A small contrastive audio-text model, trained from scratch: batches of 64.
Rows from expert 15 of block 11 of the audio encoder, named by matrix and row number. Rows with one number belong to one neuron. Each number is 50 + 12 x the weight over its row's rms, rounded and kept within 0 to 99. All counts start at 0. After the name is the row's rms in percent of the matrix's.
# up: expert up (encoder.blocks.11.mlp.up, 16x64x256), inputs 86-171
# down: expert down (encoder.blocks.11.mlp.down, 16x256x64, transposed), outputs 86-171
up.28 104:79 57 55 69 61 53 55 24 44 40 85 40 54 50 46 29 45 42 68 59 53 61 65 31 63 62 57 58 26 37 48 48 43 46 37 49 31 56 59 38 40 35 47 37 61 23 29 33 54 35 45 48 59 40 40 52 43 59 54 68 48 45 53 55 53 37 71 47 64 44 47 38 58 30 54 70 54 63 53 64 28 62 43 51 85 58
down.28 100:71 48 44 55 50 62 55 51 62 63 52 51 50 59 63 51 53 69 35 59 48 54 69 62 34 59 34 46 38 66 53 57 73 49 33 62 46 40 41 64 66 47 22 49 52 45 75 43 37 42 50 55 54 61 26 50 72 36 53 42 80 66 54 41 33 54 57 57 54 44 42 40 66 53 39 39 30 51 43 65 44 47 37 26 37 52
up.29 090:58 40 67 55 47 40 47 44 60 51 54 43 45 45 54 52 63 59 73 36 45 33 32 44 63 64 60 62 65 40 35 47 33 38 48 62 39 28 41 56 38 40 42 52 49 59 39 42 66 53 61 55 58 28 59 61 61 48 56 56 61 51 45 56 50 54 60 52 60 50 44 66 61 46 43 42 59 34 56 60 33 62 35 71 37 28
down.29 092:54 52 49 59 62 34 48 50 72 66 57 60 63 41 50 45 50 68 75 60 36 52 44 41 23 39 29 68 54 41 47 74 49 48 40 33 63 70 60 54 36 55 51 54 58 40 48 61 50 39 44 55 42 47 68 59 59 51 51 59 66 49 64 63 35 38 63 58 54 57 17 46 80 52 31 51 25 39 42 48 46 46 55 34 42 29
up.30 099:46 34 64 45 47 45 50 55 55 48 79 51 48 35 39 51 55 64 50 56 54 43 50 39 53 41 46 54 50 18 72 62 46 55 52 60 65 41 38 37 47 64 55 58 54 39 38 39 41 46 48 58 40 28 59 68 55 51 53 28 45 63 59 53 73 44 39 45 60 46 50 74 32 63 55 44 56 48 51 52 59 70 50 48 43 56
down.30 096:50 52 29 52 29 60 28 55 58 59 46 25 61 48 66 54 68 48 33 24 45 45 57 50 59 68 62 39 69 66 55 58 67 52 61 41 44 26 47 61 45 40 46 58 51 57 50 48 38 29 29 36 32 47 59 41 65 66 48 55 39 14 40 44 49 58 37 57 44 41 50 58 34 62 70 36 43 52 56 60 44 60 37 28 25 53
up.31 101:39 60 39 32 44 63 70 26 55 50 58 38 47 20 46 62 37 62 40 68 44 62 47 33 59 49 71 33 30 40 74 57 42 67 61 40 54 50 61 52 66 44 63 38 58 48 60 60 65 33 62 39 32 60 30 38 53 55 42 44 42 47 55 42 54 60 70 43 64 44 59 27 40 42 58 71 69 59 54 46 58 66 50 56 55 52
down.31 106:38 53 62 56 65 48 33 34 50 22 41 41 53 64 32 58 53 40 51 42 53 64 65 56 53 47 50 58 42 57 46 67 54 46 56 48 37 25 43 47 70 44 39 54 49 42 45 68 35 25 37 59 68 61 71 46 43 62 59 68 59 57 59 64 56 08 47 40 45 52 66 50 39 65 40 39 60 55 57 53 23 55 46 44 72 61
up.32 097:58 33 56 40 63 50 54 42 38 52 53 58 38 58 58 45 38 50 47 53 51 41 41 49 39 37 44 61 43 83 56 36 35 51 54 50 42 37 27 51 66 55 46 61 37 64 84 34 60 33 55 45 53 52 23 52 62 44 35 50 56 40 48 69 47 47 52 68 42 39 61 38 54 40 51 41 35 37 19 67 62 66 53 34 43 38
down.32 098:26 63 61 39 27 57 41 57 45 70 65 57 50 60 46 49 55 42 33 50 42 51 65 46 31 64 56 72 56 78 54 34 58 53 53 60 51 54 59 43 63 48 42 83 52 33 61 42 67 70 47 41 55 69 31 63 69 53 47 42 66 75 70 40 42 55 53 58 51 55 42 50 64 48 69 37 79 38 41 50 22 28 65 57 34 69
up.33 103:59 57 45 42 66 66 46 51 61 21 61 58 47 44 24 33 49 50 40 51 51 77 33 41 45 38 61 63 50 39 21 48 41 63 24 49 50 47 42 48 47 67 43 46 78 54 46 56 66 50 46 41 37 41 49 49 48 45 64 62 30 72 36 47 57 46 55 62 71 56 51 66 54 60 74 52 56 35 64 35 56 36 58 45 38 68
down.33 101:58 46 61 59 49 57 53 38 46 47 52 51 65 48 70 40 36 40 67 34 55 33 75 46 70 55 58 57 51 74 29 55 48 55 33 59 33 68 38 69 14 47 37 46 38 39 40 73 53 39 39 56 50 55 49 51 59 46 30 52 54 47 54 57 76 66 39 27 41 43 66 48 38 61 82 45 49 49 47 40 68 42 48 40 16 44
up.34 097:14 48 43 50 71 56 73 57 39 45 45 38 73 55 62 46 42 57 59 56 43 42 54 45 65 27 46 39 40 52 48 63 67 52 49 64 52 36 41 42 25 68 45 64 57 64 37 42 45 66 52 48 14 52 63 51 66 43 50 50 45 50 45 46 48 49 72 72 63 66 70 60 53 46 40 60 43 53 63 46 31 58 38 54 51 40
down.34 095:50 46 48 52 31 42 36 32 60 64 42 56 40 55 57 47 67 37 52 42 65 42 48 53 55 47 55 69 84 64 39 54 50 47 51 61 50 39 49 44 59 45 50 78 48 61 72 47 40 51 43 25 49 56 55 23 67 73 56 22 40 32 56 58 37 59 42 51 55 55 59 53 46 58 62 48 63 49 37 49 54 53 66 52 50 46
up.35 108:58 46 29 45 53 42 57 50 42 49 59 51 65 55 31 63 60 69 74 64 34 58 48 66 54 49 34 53 52 37 37 48 42 53 37 56 64 56 50 55 68 66 37 41 40 51 48 42 69 61 54 27 64 39 51 45 56 62 41 48 39 56 54 63 45 49 60 60 53 38 39 44 41 58 58 70 63 33 43 40 43 58 67 39 57 51
down.35 109:55 46 46 45 79 26 46 54 46 41 40 64 39 41 55 44 46 50 61 56 45 55 37 63 52 49 33 65 54 46 40 65 51 39 33 47 53 70 71 45 45 49 37 50 47 24 26 64 51 55 47 71 60 45 59 49 36 53 72 45 47 53 36 55 53 33 60 53 81 50 55 48 53 36 66 56 42 26 61 48 49 47 24 50 49 31
up.36 112:44 69 68 67 39 67 56 36 46 61 60 54 37 58 55 26 57 85 60 61 49 50 52 48 57 63 53 58 44 54 67 42 38 50 51 52 38 41 42 40 26 43 33 19 61 48 50 36 36 65 47 47 65 33 47 57 51 60 41 86 27 54 37 49 35 66 30 48 60 57 48 53 62 40 50 47 33 65 51 35 50 50 68 43 31 49
down.36 109:19 17 44 47 35 50 47 45 73 68 42 39 50 29 68 44 60 51 53 51 32 39 64 42 53 56 64 53 41 38 58 54 62 57 57 59 55 50 46 42 49 49 44 40 31 61 56 57 55 52 41 57 64 53 42 53 58 48 37 40 24 45 37 56 40 45 38 42 51 34 45 24 37 24 51 52 32 61 46 49 51 41 49 44 55 58
up.37 091:32 44 68 65 59 46 62 56 57 37 54 48 45 31 38 44 44 44 52 39 83 57 60 57 49 51 63 46 42 32 68 51 64 27 37 64 41 47 56 37 70 35 52 36 79 42 49 35 37 35 46 61 21 48 52 54 61 41 51 43 28 43 52 57 58 45 56 41 53 38 64 51 60 40 49 58 47 59 42 40 57 65 48 59 65 73
down.37 098:48 38 84 59 70 63 56 63 40 38 70 51 37 47 50 47 59 33 38 66 47 48 61 73 53 63 63 40 56 45 31 51 67 43 50 61 47 42 57 43 43 48 53 46 41 27 57 48 47 38 54 34 37 56 49 54 52 56 64 69 62 48 63 44 67 74 52 68 61 40 69 50 14 55 40 52 48 37 54 50 56 50 65 44 41 54
up.38 094:52 52 52 55 62 45 53 61 61 51 76 40 40 51 50 58 55 49 45 63 55 51 54 60 66 57 53 30 38 37 65 60 58 49 52 33 48 38 50 59 35 52 54 76 49 68 56 39 70 48 57 55 40 34 71 61 50 51 36 61 59 49 66 42 48 68 52 48 52 55 35 78 38 63 57 63 47 54 48 45 56 52 57 56 39 37
down.38 095:44 53 68 40 29 61 42 45 52 49 29 66 64 61 39 61 57 46 52 31 76 53 43 32 24 60 50 35 62 53 56 59 54 51 46 52 70 55 47 50 27 69 39 37 51 55 28 68 51 36 30 51 61 61 65 58 60 45 60 51 26 30 49 63 44 56 54 47 63 55 48 41 52 75 37 49 55 43 57 36 66 42 50 26 24 54
up.39 107:56 45 43 57 40 59 38 64 40 50 64 48 68 65 50 28 65 29 33 58 31 53 51 59 48 72 55 51 67 46 36 28 14 56 28 44 57 46 53 39 43 34 64 44 61 62 75 68 55 60 24 72 64 56 50 59 43 51 51 63 47 29 55 66 56 50 30 48 53 52 46 37 47 53 64 41 43 57 39 37 59 34 72 33 46 60
down.39 106:34 33 44 48 66 56 59 52 67 45 43 56 29 49 35 52 40 59 68 43 54 31 64 35 39 41 44 61 57 33 82 61 52 46 65 46 44 71 42 51 63 54 48 41 55 49 63 56 44 41 82 49 49 65 24 58 36 47 23 55 57 65 27 35 45 56 48 55 56 72 58 31 42 53 67 53 48 46 37 49 55 61 53 44 55 63
up.40 101:29 35 55 32 55 49 57 61 54 17 48 56 35 45 32 65 75 25 63 40 60 56 62 53 51 39 47 36 46 67 32 57 28 34 33 50 38 54 52 51 67 68 55 48 59 58 54 67 58 42 42 40 68 51 56 38 48 48 44 48 63 74 41 40 71 63 51 43 64 54 68 55 36 47 71 41 50 60 58 46 67 39 58 83 46 40
down.40 102:62 48 54 44 46 29 42 56 40 49 60 53 50 51 50 41 48 30 28 35 24 54 54 34 45 46 48 44 48 73 37 71 53 32 20 44 71 77 86 43 62 41 50 61 48 52 38 38 42 53 39 44 45 61 36 29 52 30 56 47 61 42 29 49 51 43 47 46 64 37 47 67 52 55 41 46 32 58 40 60 72 45 45 66 36 55
up.41 112:42 54 49 47 49 68 54 60 31 54 37 37 45 45 54 40 32 51 43 92 53 45 60 49 62 67 58 52 60 37 49 34 45 74 52 73 54 51 35 42 20 35 49 34 57 85 56 48 57 61 69 56 70 60 17 47 52 68 63 52 47 67 47 38 57 53 45 54 49 51 52 64 51 44 59 50 53 59 48 33 34 39 54 38 60 55
down.41 107:25 42 44 59 67 46 59 50 57 46 32 35 56 34 74 46 36 57 64 60 37 61 29 30 53 48 48 33 49 52 59 53 28 55 49 47 31 22 52 51 52 39 55 37 46 38 53 47 60 45 52 60 53 53 57 66 38 41 37 41 64 53 67 52 27 32 49 58 73 51 79 43 41 55 65 50 66 64 62 44 39 61 26 45 55 44
up.42 088:45 41 61 43 33 51 58 53 55 66 57 65 43 62 48 47 51 54 43 55 42 51 62 56 55 45 41 53 60 72 57 47 56 40 58 44 64 64 57 54 39 68 52 45 59 53 57 53 37 49 50 31 81 55 77 61 73 63 33 74 26 40 52 63 51 52 47 47 60 52 55 59 56 61 68 35 28 49 26 41 61 50 79 51 39 27
down.42 092:39 67 30 55 53 27 53 32 44 41 71 52 64 50 47 24 36 59 41 55 69 26 41 37 50 50 46 45 21 41 34 45 63 47 63 43 33 55 61 60 61 48 42 69 28 60 29 60 54 45 21 42 62 38 40 54 39 38 47 51 43 57 51 53 43 46 51 57 65 41 58 38 23 62 60 72 36 60 40 44 54 39 45 39 53 57
up.43 096:39 52 50 48 52 41 54 30 36 35 54 57 47 51 55 60 55 41 58 35 49 50 47 69 42 62 58 88 46 47 52 43 50 53 52 44 59 33 51 41 65 41 45 49 50 49 72 62 42 20 42 53 45 57 32 72 31 41 47 28 46 61 45 42 38 53 70 56 27 35 70 36 78 86 53 52 42 53 40 59 39 46 38 38 55 36
down.43 097:39 49 58 42 54 49 43 64 66 46 31 48 55 54 58 49 55 42 54 38 65 46 41 43 25 48 54 33 51 42 65 50 61 60 33 51 59 57 58 49 22 50 41 51 45 87 61 37 28 65 45 62 51 42 56 40 36 50 56 47 50 50 66 36 33 57 50 47 37 37 59 46 74 62 57 45 48 48 66 65 56 52 46 33 47 51
up.44 112:45 58 68 50 45 54 50 66 61 51 48 42 54 37 68 47 41 41 72 47 53 53 59 40 60 48 54 76 38 35 60 63 84 67 63 73 53 57 48 45 41 40 31 46 43 45 55 80 49 45 58 67 24 62 50 46 49 50 71 46 50 56 45 34 67 54 57 49 45 55 67 51 46 45 53 51 75 40 60 42 38 58 45 54 35 36
down.44 103:53 86 47 45 79 58 48 46 65 57 44 41 50 54 51 57 47 54 48 50 56 41 56 57 44 62 38 51 34 40 39 25 42 46 19 55 41 51 52 30 48 57 36 58 43 46 52 39 43 58 35 33 60 41 51 46 59 60 51 46 34 44 53 39 43 70 59 39 48 51 68 27 51 37 63 52 64 60 53 39 54 49 56 46 55 57
up.45 096:44 65 46 51 47 38 48 52 48 26 51 53 41 47 29 53 43 36 28 48 56 60 49 42 65 39 47 35 46 66 40 48 56 35 60 31 36 66 44 30 37 68 49 45 63 61 30 55 58 58 51 46 60 35 42 35 44 54 51 65 52 50 58 64 41 37 22 44 48 49 68 54 36 35 44 47 43 52 65 42 56 52 65 67 58 40
down.45 097:49 51 45 57 58 57 49 59 45 29 73 70 81 51 64 58 40 58 37 43 57 51 50 36 38 37 60 44 33 65 50 60 48 33 50 47 50 56 64 63 44 51 58 33 22 37 36 51 56 49 39 43 39 50 50 45 48 74 47 33 38 47 42 39 52 50 62 54 42 33 43 43 46 60 44 44 35 49 47 49 23 53 55 45 47 51
up.46 101:55 41 65 50 40 39 53 31 66 55 60 54 47 57 58 61 50 40 55 43 59 49 45 43 43 38 54 53 60 58 58 63 54 61 57 54 42 47 61 52 44 50 47 50 43 50 47 46 83 28 42 35 35 55 53 51 72 28 68 45 37 20 56 29 40 65 60 54 35 32 42 46 51 65 49 64 33 54 46 46 46 49 39 47 47 29
down.46 095:54 56 74 34 31 58 62 54 37 29 53 37 35 57 53 47 47 63 47 49 51 55 32 56 51 52 50 36 42 55 30 62 41 37 32 55 38 73 43 60 41 38 46 53 47 74 62 28 48 81 45 49 65 76 58 65 38 64 63 68 39 59 48 50 20 40 67 68 41 51 47 68 53 60 46 61 54 52 64 59 55 37 62 37 37 40