{
  "model": "contrastive audio-text model",
  "dataset": "single notes of musical instruments (NSynth)",
  "train_examples": 184686,
  "gain_aug_db": 10,
  "noise_aug": 0.002,
  "n_mels": 64,
  "hop_length": 160,
  "input": "log_mel",
  "spec_augment": true,
  "win_length": 512,
  "tokenizer": "word",
  "vocab_size": 106,
  "loss": "softmax",
  "embed_dim": 256,
  "encoder_arch": "poolformer",
  "encoder_norm": "layernorm",
  "encoder_norm_position": "pre",
  "encoder_activation": "gelu_tanh",
  "encoder_mlp_ratio": 6,
  "encoder_parallel_block": false,
  "encoder_inner_norm": true,
  "encoder_moe": "soft",
  "encoder_num_experts": 16,
  "encoder_moe_every": 2,
  "encoder_expert_mlp_ratio": 0.25,
  "encoder_slots_per_expert": 2,
  "encoder_shared_expert": false,
  "encoder_patch_size": [4, 4],
  "encoder_conv_stem": false,
  "encoder_depths": [4, 7, 4],
  "encoder_widths": [64, 128, 256],
  "text_encoder_causal": false,
  "text_encoder_width": 384,
  "text_encoder_layers": 10,
  "text_encoder_norm": "rmsnorm",
  "text_encoder_norm_position": "pre",
  "text_encoder_activation": "swiglu",
  "text_encoder_mlp_ratio": 2.67,
  "text_encoder_head_dim": 64,
  "text_encoder_fused_qkv": true,
  "text_encoder_bias": "all",
  "text_encoder_qk_norm": false,
  "text_encoder_parallel_block": false,
  "text_encoder_inner_norm": false,
  "text_encoder_positions": "rope",
  "residual_init": "none",
  "optimizer": "muon",
  "muon_scale": "match_rms_adamw",
  "lr": 0.0016,
  "momentum": 0.9,
  "nesterov": true,
  "orthogonalizer": "polar_express",
  "adamw_lr_other_params": 0.0022,
  "cautious_weight_decay": true,
  "steps": 2800,
  "batch_size": 64,
  "epochs": 1.0,
  "lr_schedule": "step",
  "warmup_steps": 280,
  "weight_decay": 0.2,
  "adamw_weight_decay_other_params": 0.05
}
Rows from block 7 of the text encoder, named by matrix and row number. Rows with one number belong to one attention dimension. Each number is 128 + 24 x the weight over the matrix's rms, rounded and kept within 0 to 255. All counts start at 0. Numbers have three digits each.
# q: attention query, key and value (stacked) (text_encoder.blocks.7.attn.qkv.weight, 1152x384, the q third), inputs 96-191
# k: attention query, key and value (stacked) (text_encoder.blocks.7.attn.qkv.weight, 1152x384, the k third), inputs 96-191
q.325:162125120108120102120161195154194107144062138119126133093133147125104109168114077128089181129128117115108149125100143123078179204164171160103177144118168109119124078140103114154145161081130088167061149159136133092116161156099105116146137125131112134142132162137089141098126051191138118140
k.325:110149094106126167077152116136102099128165113080187135146095089134127138079107184115156093108083146143106119142064130052126123139083154162097071102124117120092156093094175134144033110171124120110153130128120160193157074114080117097158138141160155136083070067189189112166102183049078181177
q.326:142168127116131200129143143146118113144148151133102117111112131113086119122109111120130145141100122149153182143121137083143168169128117136163129119128099125123116142179156079110079105057146130131089135108105097111171168157119161089200127146122174102134157101111124087099155145115105123053
k.326:091100155076114091163095112063178118158124095092120092171099129130149168099147135137110144114128171122097124171119170166085117084127114202166092154154151096110111117133101178148125139177120155113162138106184132118152124118109150196073093085139084188101109128167132156171105117143123118156
q.327:138127089151133084094078123156123174096147145111148167109140156117144085102147126119168133128159126136147120097162160176118111114139115109109141155105166135132130090145110194148111172131120140135177183109100168135098105117120135141133107063133104134130108147143165133147112117154080058145
k.327:181145129088083155128194139146119105165134106153143111153068158207106101136084050051119135198128140152106111120092095125114129168127128152167125100142094127106139139158115149088137123143119128113175145159127082106104158086147150080149140176128147113146144121077108148171129124134142149142
q.328:113128136173165120121088103107155167140095153119109134159143126104098117082109098152122110165166125138126125121119098117118137126134116154184150128146142165107132089171130092148104094175111107143145103129099148145093091135134138119135139150169142120163133166139084138108124122084116150149
k.328:109104102103119153126106172161125147146110106113092134107122134157108141148132106152141154129118103121129152117142129109136185146086137151119133111086127103166131160110100111169123127076139081129066117167111149154149181131092137135164130128124150114142146096155126136140130098155112130113
q.329:172105133114135133135154130099152134123123100130129092148142098129108101140126135119123143144121115120127144116154109136166125132126063165174130140168121194132078122151149142108141112162116123118124148135095115158136177155107160101121138150118131095128120100160110125177079088131133168106
k.329:118094137126155129094089141087174107070099200110072173136133149085115118159183113129139163108172119119171107131116117107091123132149134096140161151090066144108136100152115117143151104150124130142141143105121173161125134164120152131086082142161118148165132122123145102102148102152145155134
q.330:114123144134116106137090145147149149177122165135145147131144128067098101152138154142104132127137098110146128146145145115147150123144118101104123107061177131135128139093114075133161140124111166101135142127115120140136131136150099140139160090112137152123139116140124125106142107140128140123
k.330:138108113114109210134149137107110126122152151092137135106103096143124125125142144122158148156125127132180129159176132130114154127155144125151101086111135151137133100097101138121095151102151166127168130135113141153122143114157179122150143145127162191161121156107117118141163124125152106146
q.331:136160121163150119151137115098084140152155130155150111102099160110122152101112164114124140111080126117120140129125130137111155128090122136121146122130121119129137076137169118127175146137149126102114093123113134064141131120123113086130140174145118113159151116165086141121142118127120129116
k.331:107115109123113139122170123159098151104127139149138133109106098139150089187123117117127106151160097162126099145167159141146129136135153161109125119133170148137064090113118131107103109141094113141138131097119125169108095119156147161129109090119100125123102148145100141114126138194121117134
q.332:115126131077130129094108061093116132162178118138086111117118148138117132134124155140181127115111109147092098136138137127110128175094106184172128107156098118162088117126120126141156114152152105095186141084141110120137099137165117141107085126118114139140134116123106119100108107116154100135
k.332:130128142139121106158109166109095134121085173132109157108123135154137147129120107145075158088111175136094148136137137140092162079142129129149130135110183131115093120142141163139120167134130137122131137066100123123100132156101090113112124110142130127132143114117112098114162106159121090137
q.333:111132111152126122152105137128123158130124138110122120142180105099136100144146126140159149154161117128119109142144118156132121125155141116106141107143153156105131137123083097133154079124141128094115134158152120121156128147165113158160131164130174121108142125185105181115105127113153125134
k.333:101121092121069151137153122128092135138120108101115162104103135144135101134096115106126106173097131116139134131127122136108168139156101134131148113148103130122169141072119161114097133120138121136138130142124117086113128151145097146178107118108127181144123122113089156119115116131160157147
q.334:129131170118109129113120093141184096129151113127100122161153165137100139129156153180181125112114110119117115125126139120101126149085119129132111123083135074121111113175117101104104133132159126118172143120140082091131088124167143148134142096108127169124116162124121151113120139150107136167
k.334:149153134166125144131121098114123114164103133112152122140153133108128085149117120156102138135125118133142111152132120139108109139140147153143133133121173145142070129121139088130114114116127150127123140073108124167114164151143176127089126167115122112094113101131105138143142111102130091154
q.335:108143127132098199137155129110111151117144136114109113102079116107160119109143135113138142190073132096120128145099123119125129117118159147106116130130116132148124151156130124106148179124136139116158128132105140119169114120109092145173069142129126124124102168116137155146101121102142077119
k.335:116109132140118137120137119143100162118115124161146119147120097117083132141118094100088118170142143145101153127110097095124128152131107125120137098154112110127147091142145163134175110096143149152144130142125081157100095124110139147133103098115121095168126156163142092086169101115099125113
q.336:136137163118142160164147112156087161136170160163113174115127145138121126119133156134145109144132140133119142143128129158128086141082167134146121116098115163089101131103147132120100141088135089134120140122153106130136120129134135080114132100119136135131122087162167128088137122144111146113
k.336:114159195091123118120137139162129111112097097139132119116136141080130136144134113109137126111130122133162122106152129118132102119164136164117119132106131102160133115122128130105105151135072119126146132095102157089140142123171092152101143152123108173088115097123144132197111159118115149080
q.337:165121093149177152131145128159126130105139119093109154122079108156145149134132130102120148142116141124199116103127127105098146100127124116155104161157070149164142124150130153140102142143064094122134145127150169124150102159118145133146118125125077154146101146111167132159087087127176126144
k.337:131159161135128146137108135138139166126122148133121123117149114135133139084145136130131148092132113152150161162107101131160165159078107089142124128141135112093114167147123089096144126118148124142132130158156111150145116117077085105082145158118139124152143129098115096126124119116129125131
q.338:129087104117119134150146134143125134125140131156134132115107142154120132128128158115142143135128170177116124117124085122102123135162145118091113117083130154153084125136157168103128172118138111097171160112120110172133118097118125130111135119136100122143129142137101100150124154154153138093
k.338:152116149122135100123174119126120168146124127113149104107106110101111143122151071097083107124125131116155102106143145131128168087181156140124134116158116128142150088103134125116128125109116145094118146132132127128106141086164128104130130136127125138147139117138073088143091073118109112141
q.339:147165133152150126129158119143138149108113148113116153096138135108135095111110151166115156109110141147170122166130130113085130122144138139151127112121116133132129146146144117148109124130117099149105116133173149128117133098130130165114141153111147160126135114163144118126135131104120123133
k.339:133141135095122148186123102144142153100116146107117130100142116123132104134124125118146143113117111125128147126147123117111133132152114136124134102112133112098121128091149128120111177134164144160101151137127112131161147145148094159132107126120128113166109109107121146120124103149123116152
q.340:114148138114146113135133086104165121113150120075093110113093121125139120127131129107119142162087142164127134148116136131163122170057127182112121137178095155135109115168155129090182156132165140115134112125106135144129100154118103146141102094169124107114073143150115104136161109138120152136
k.340:126117146113134145175100129167143164154108170099120154114081164095128132158148128152104124156122098153161190119129126102145118133073101146130150170150133119085087102157097140097118172155103184121153138155159117114145135145095148115152106117138118137186114181167115085126174148142140109130
q.341:128163137096140155152120094116116127137110119159155147109142098123114134121119141149133075127098130136136153111138117139088100131135130106104132130115106108137152144159165146122112162084097096124134114150104142142144101143130110129132103118144118120144134120127163138112085074107110103110
k.341:139082169105164070132144141136128130127097140148136154141156095072122133139157155142151156137167138116149123093149113072129138152121142146109133134098139143165148106156148144153152142137150116092122129148146135179104123124164109148094133121106097155150116126107136152127120148139116110116
q.342:115137116141090107168132116121109172132182143118152136101076141113154142114116146123099148141122106128156157107130101149148108123118084125093147148140108120117094140103136142133137139123127160135151123146170104133080122135111138113106153128127114134138151108111103142125149108119132137106
k.342:147167127138162153144096177109129132105142115130132136157103116136166154152144139143153138134135108123160105114145156161178125121134147165134137147134103132158141092105153106126155156095170136086107132132117131155094134090125112167151115116116107117147156081131090124148091143112119115121
q.343:130117151100141149156098143131098097130153156160115095140100116136146136094108112135105102143190122157150079118094120101112110136172115140117113106159128149161117121078129124126120132135110134113121127177109122109159110128135132142117134141124072108110102140127168112143148134086135138122
k.343:128102156113123123141104112104103123125125168146119109128117163148132159147155114150112093107106129133122094156157168119119127117125116122118113145153120106102102165159106181128105097095089187096134109112118091128149117170122112162102108113149116091138166144111140142118091124166127159127
q.344:076123124120141112081090067153136158127119091166099129104118127124164091147145122133099108117142137122152154123139153141097144128140189152112139112101157145112124100112147092117105161148141124156148127112121126147098123154137144084136138115148124114155132107170127115155136125113096131108
k.344:110100175115141127141103099144141136128116151131179068103126182150091159168137139139113181109137138140136137131145124161108113123115134144124136151163118108138146129131196140085107089152120097076132124134122153159158139121154150184146136138121126121132132132147144110128139164096118138128
q.345:162132127108165174126120106106111134139138122136151138093114135112089156108179146136150131134131113137161116154163158112143148153086123113091100103128097159116144108167137134142130148094132146138147162099117073122158132123140106111119125150137105114091100082111155137117122115099108154132
k.345:161155136102134104152120114121139129150099137141101132156114168104163157150118129155129138082126122138119142156083116110114170094127105173133125137122141131115106160155150163144104183130139109089142114134093132118150153161121080119119125123151145141117131171146121086121148100135113119157
q.346:122119083106169154145093132118136193150130174107131097119120180135113141141113164132094137107086158167134134145112146146164164087124140130077114144166107147102129138134113096144126114144131105142119111127162112152120149136117118110142117100095136139124132141154077113059115126122125124114
k.346:161124112090140075104121152131097124129111125168101142153170148121094148133119124147124164114135164150169083133103163129098112119140104156143117147102173131135189151111115146122119151153135099112145117131131146117158157123119118200138118114108078099135145109137147142141145152113106133125
q.347:119114137131129105123167169154095101127153116155160131167142132134123119118154130114100089105147134145111111184111153139145107118152129105132145118146145114100179097136152116131109127114113102092087137118094165153136139117099159127091126092130127106146166082107148142091122129134125072157
k.347:080159110114138141119127138119134146159131133142083063137150146145156096095077107132161128138144119119108127108095135119122129122114131144139142137140162045123128140135112091128140150164139139146114127135169142142139113108144087125116134135132151107121135168093126124150139137134103136106
q.348:129131100150095151147131119114120132111141117121123126112105113143132154127133145147128142130150092136096122137145108123123096128155140163148094164098095102117082164141141123131134150154146114153129112102171135129152110130145071122106137107141134138136103144128080135125134149188132124103
k.348:111126102146121136084131157155140163134147116131134157129127121106152146138159150151094150178138172136131120143156128107183153139139144113109140135124123142139120126093128134085200115134141124161134151143125131088131125111133160104120138156105166152140133143149105101148139139147146140121
q.349:147103119137143130138138116103168131124145140105188119156122134102157099126134097137112121150171121107131106138113154123117097149113129098153128118130127175107115141155125149170146102115103144154119126134129129124147138149111140152130117147140119114148140110136124101151117141138138160152
k.349:113117144157117124079135154134130113128134107155148125140115119130138134156113147147138120136146120154107113158102104140160116128123130096091122121129120152115120143108109137125127129137149148114150097162096145165147140143132125138130143103136161128144138128147153113137127135119126132126
q.350:136136172127138133128109062091154157137146114118145126110126118136125165116095149085118120125115160114161130135130139156149157141121120148110100134137156113157104123128085122125134086137124158125142121090119105092093145149142118129128122106164097129154144116144129102125102115122124148125
k.350:125113130089166110130133129111115154128146133138145135151110164140138119163131160146146148152106129143117107180115117163131132108124161124131097118116132146146074168128134122131126131111148136113143149104081127160154162141150105131116112122102112143113135108159136140091114128140133108135
q.351:104151085114154148106113146143147128142168162097173104135106105151131121134157097132098109125137146139120138133148159115154146132092155126128104093121109138108100164135128113124110149140122116136141146151133122101149127130122177106156108130133093105083137145125123130149122129063150129151
k.351:122151122130111124129091124118104108138119113174146122134110153144130097142100101166093092121119147137133142146104145142126120114183133136102099139134125128089155115121105116097108121131142159104111118107123121156136121116118124131128145141121116109105129121105156111122118146168127126156
q.352:176126102167128125118104141131095144110077130109127120121154123098139147131117110101113117126150140122111096120102108113137096087127128115095138143095116143121156128160136118117155132117129132120158145133161142115174104114140150136141128130143117097106113095142123125150128178139127142089
k.352:152152122127090101140109119097151132143113102123110094110141126115102106121127151116088136088167161128106159082087141126123117100153115126174121133131136099128133107126122150144096092113124125123175085099131122099164127109117118146118138099144139122107117081181124144121141088156135123158
q.353:097085126131125159131103125121145139104116140151119113102138124135129074138148130093156131130121141141126152091102115079123118144122082173147109108091156120121184066101104170130142118085130116139155146111111093107119146100100119154127119105118139136124168126186112083117124139083106093148
k.353:127105133112138121125124125112144115091164141090130091127129124139101138136070110115108122111089121093139082156137148119112155121105152115153154112124156173147144159126109163094111115135111115188157172132115130136097094078127155125116132104098139131196117114169111189126102111154144082116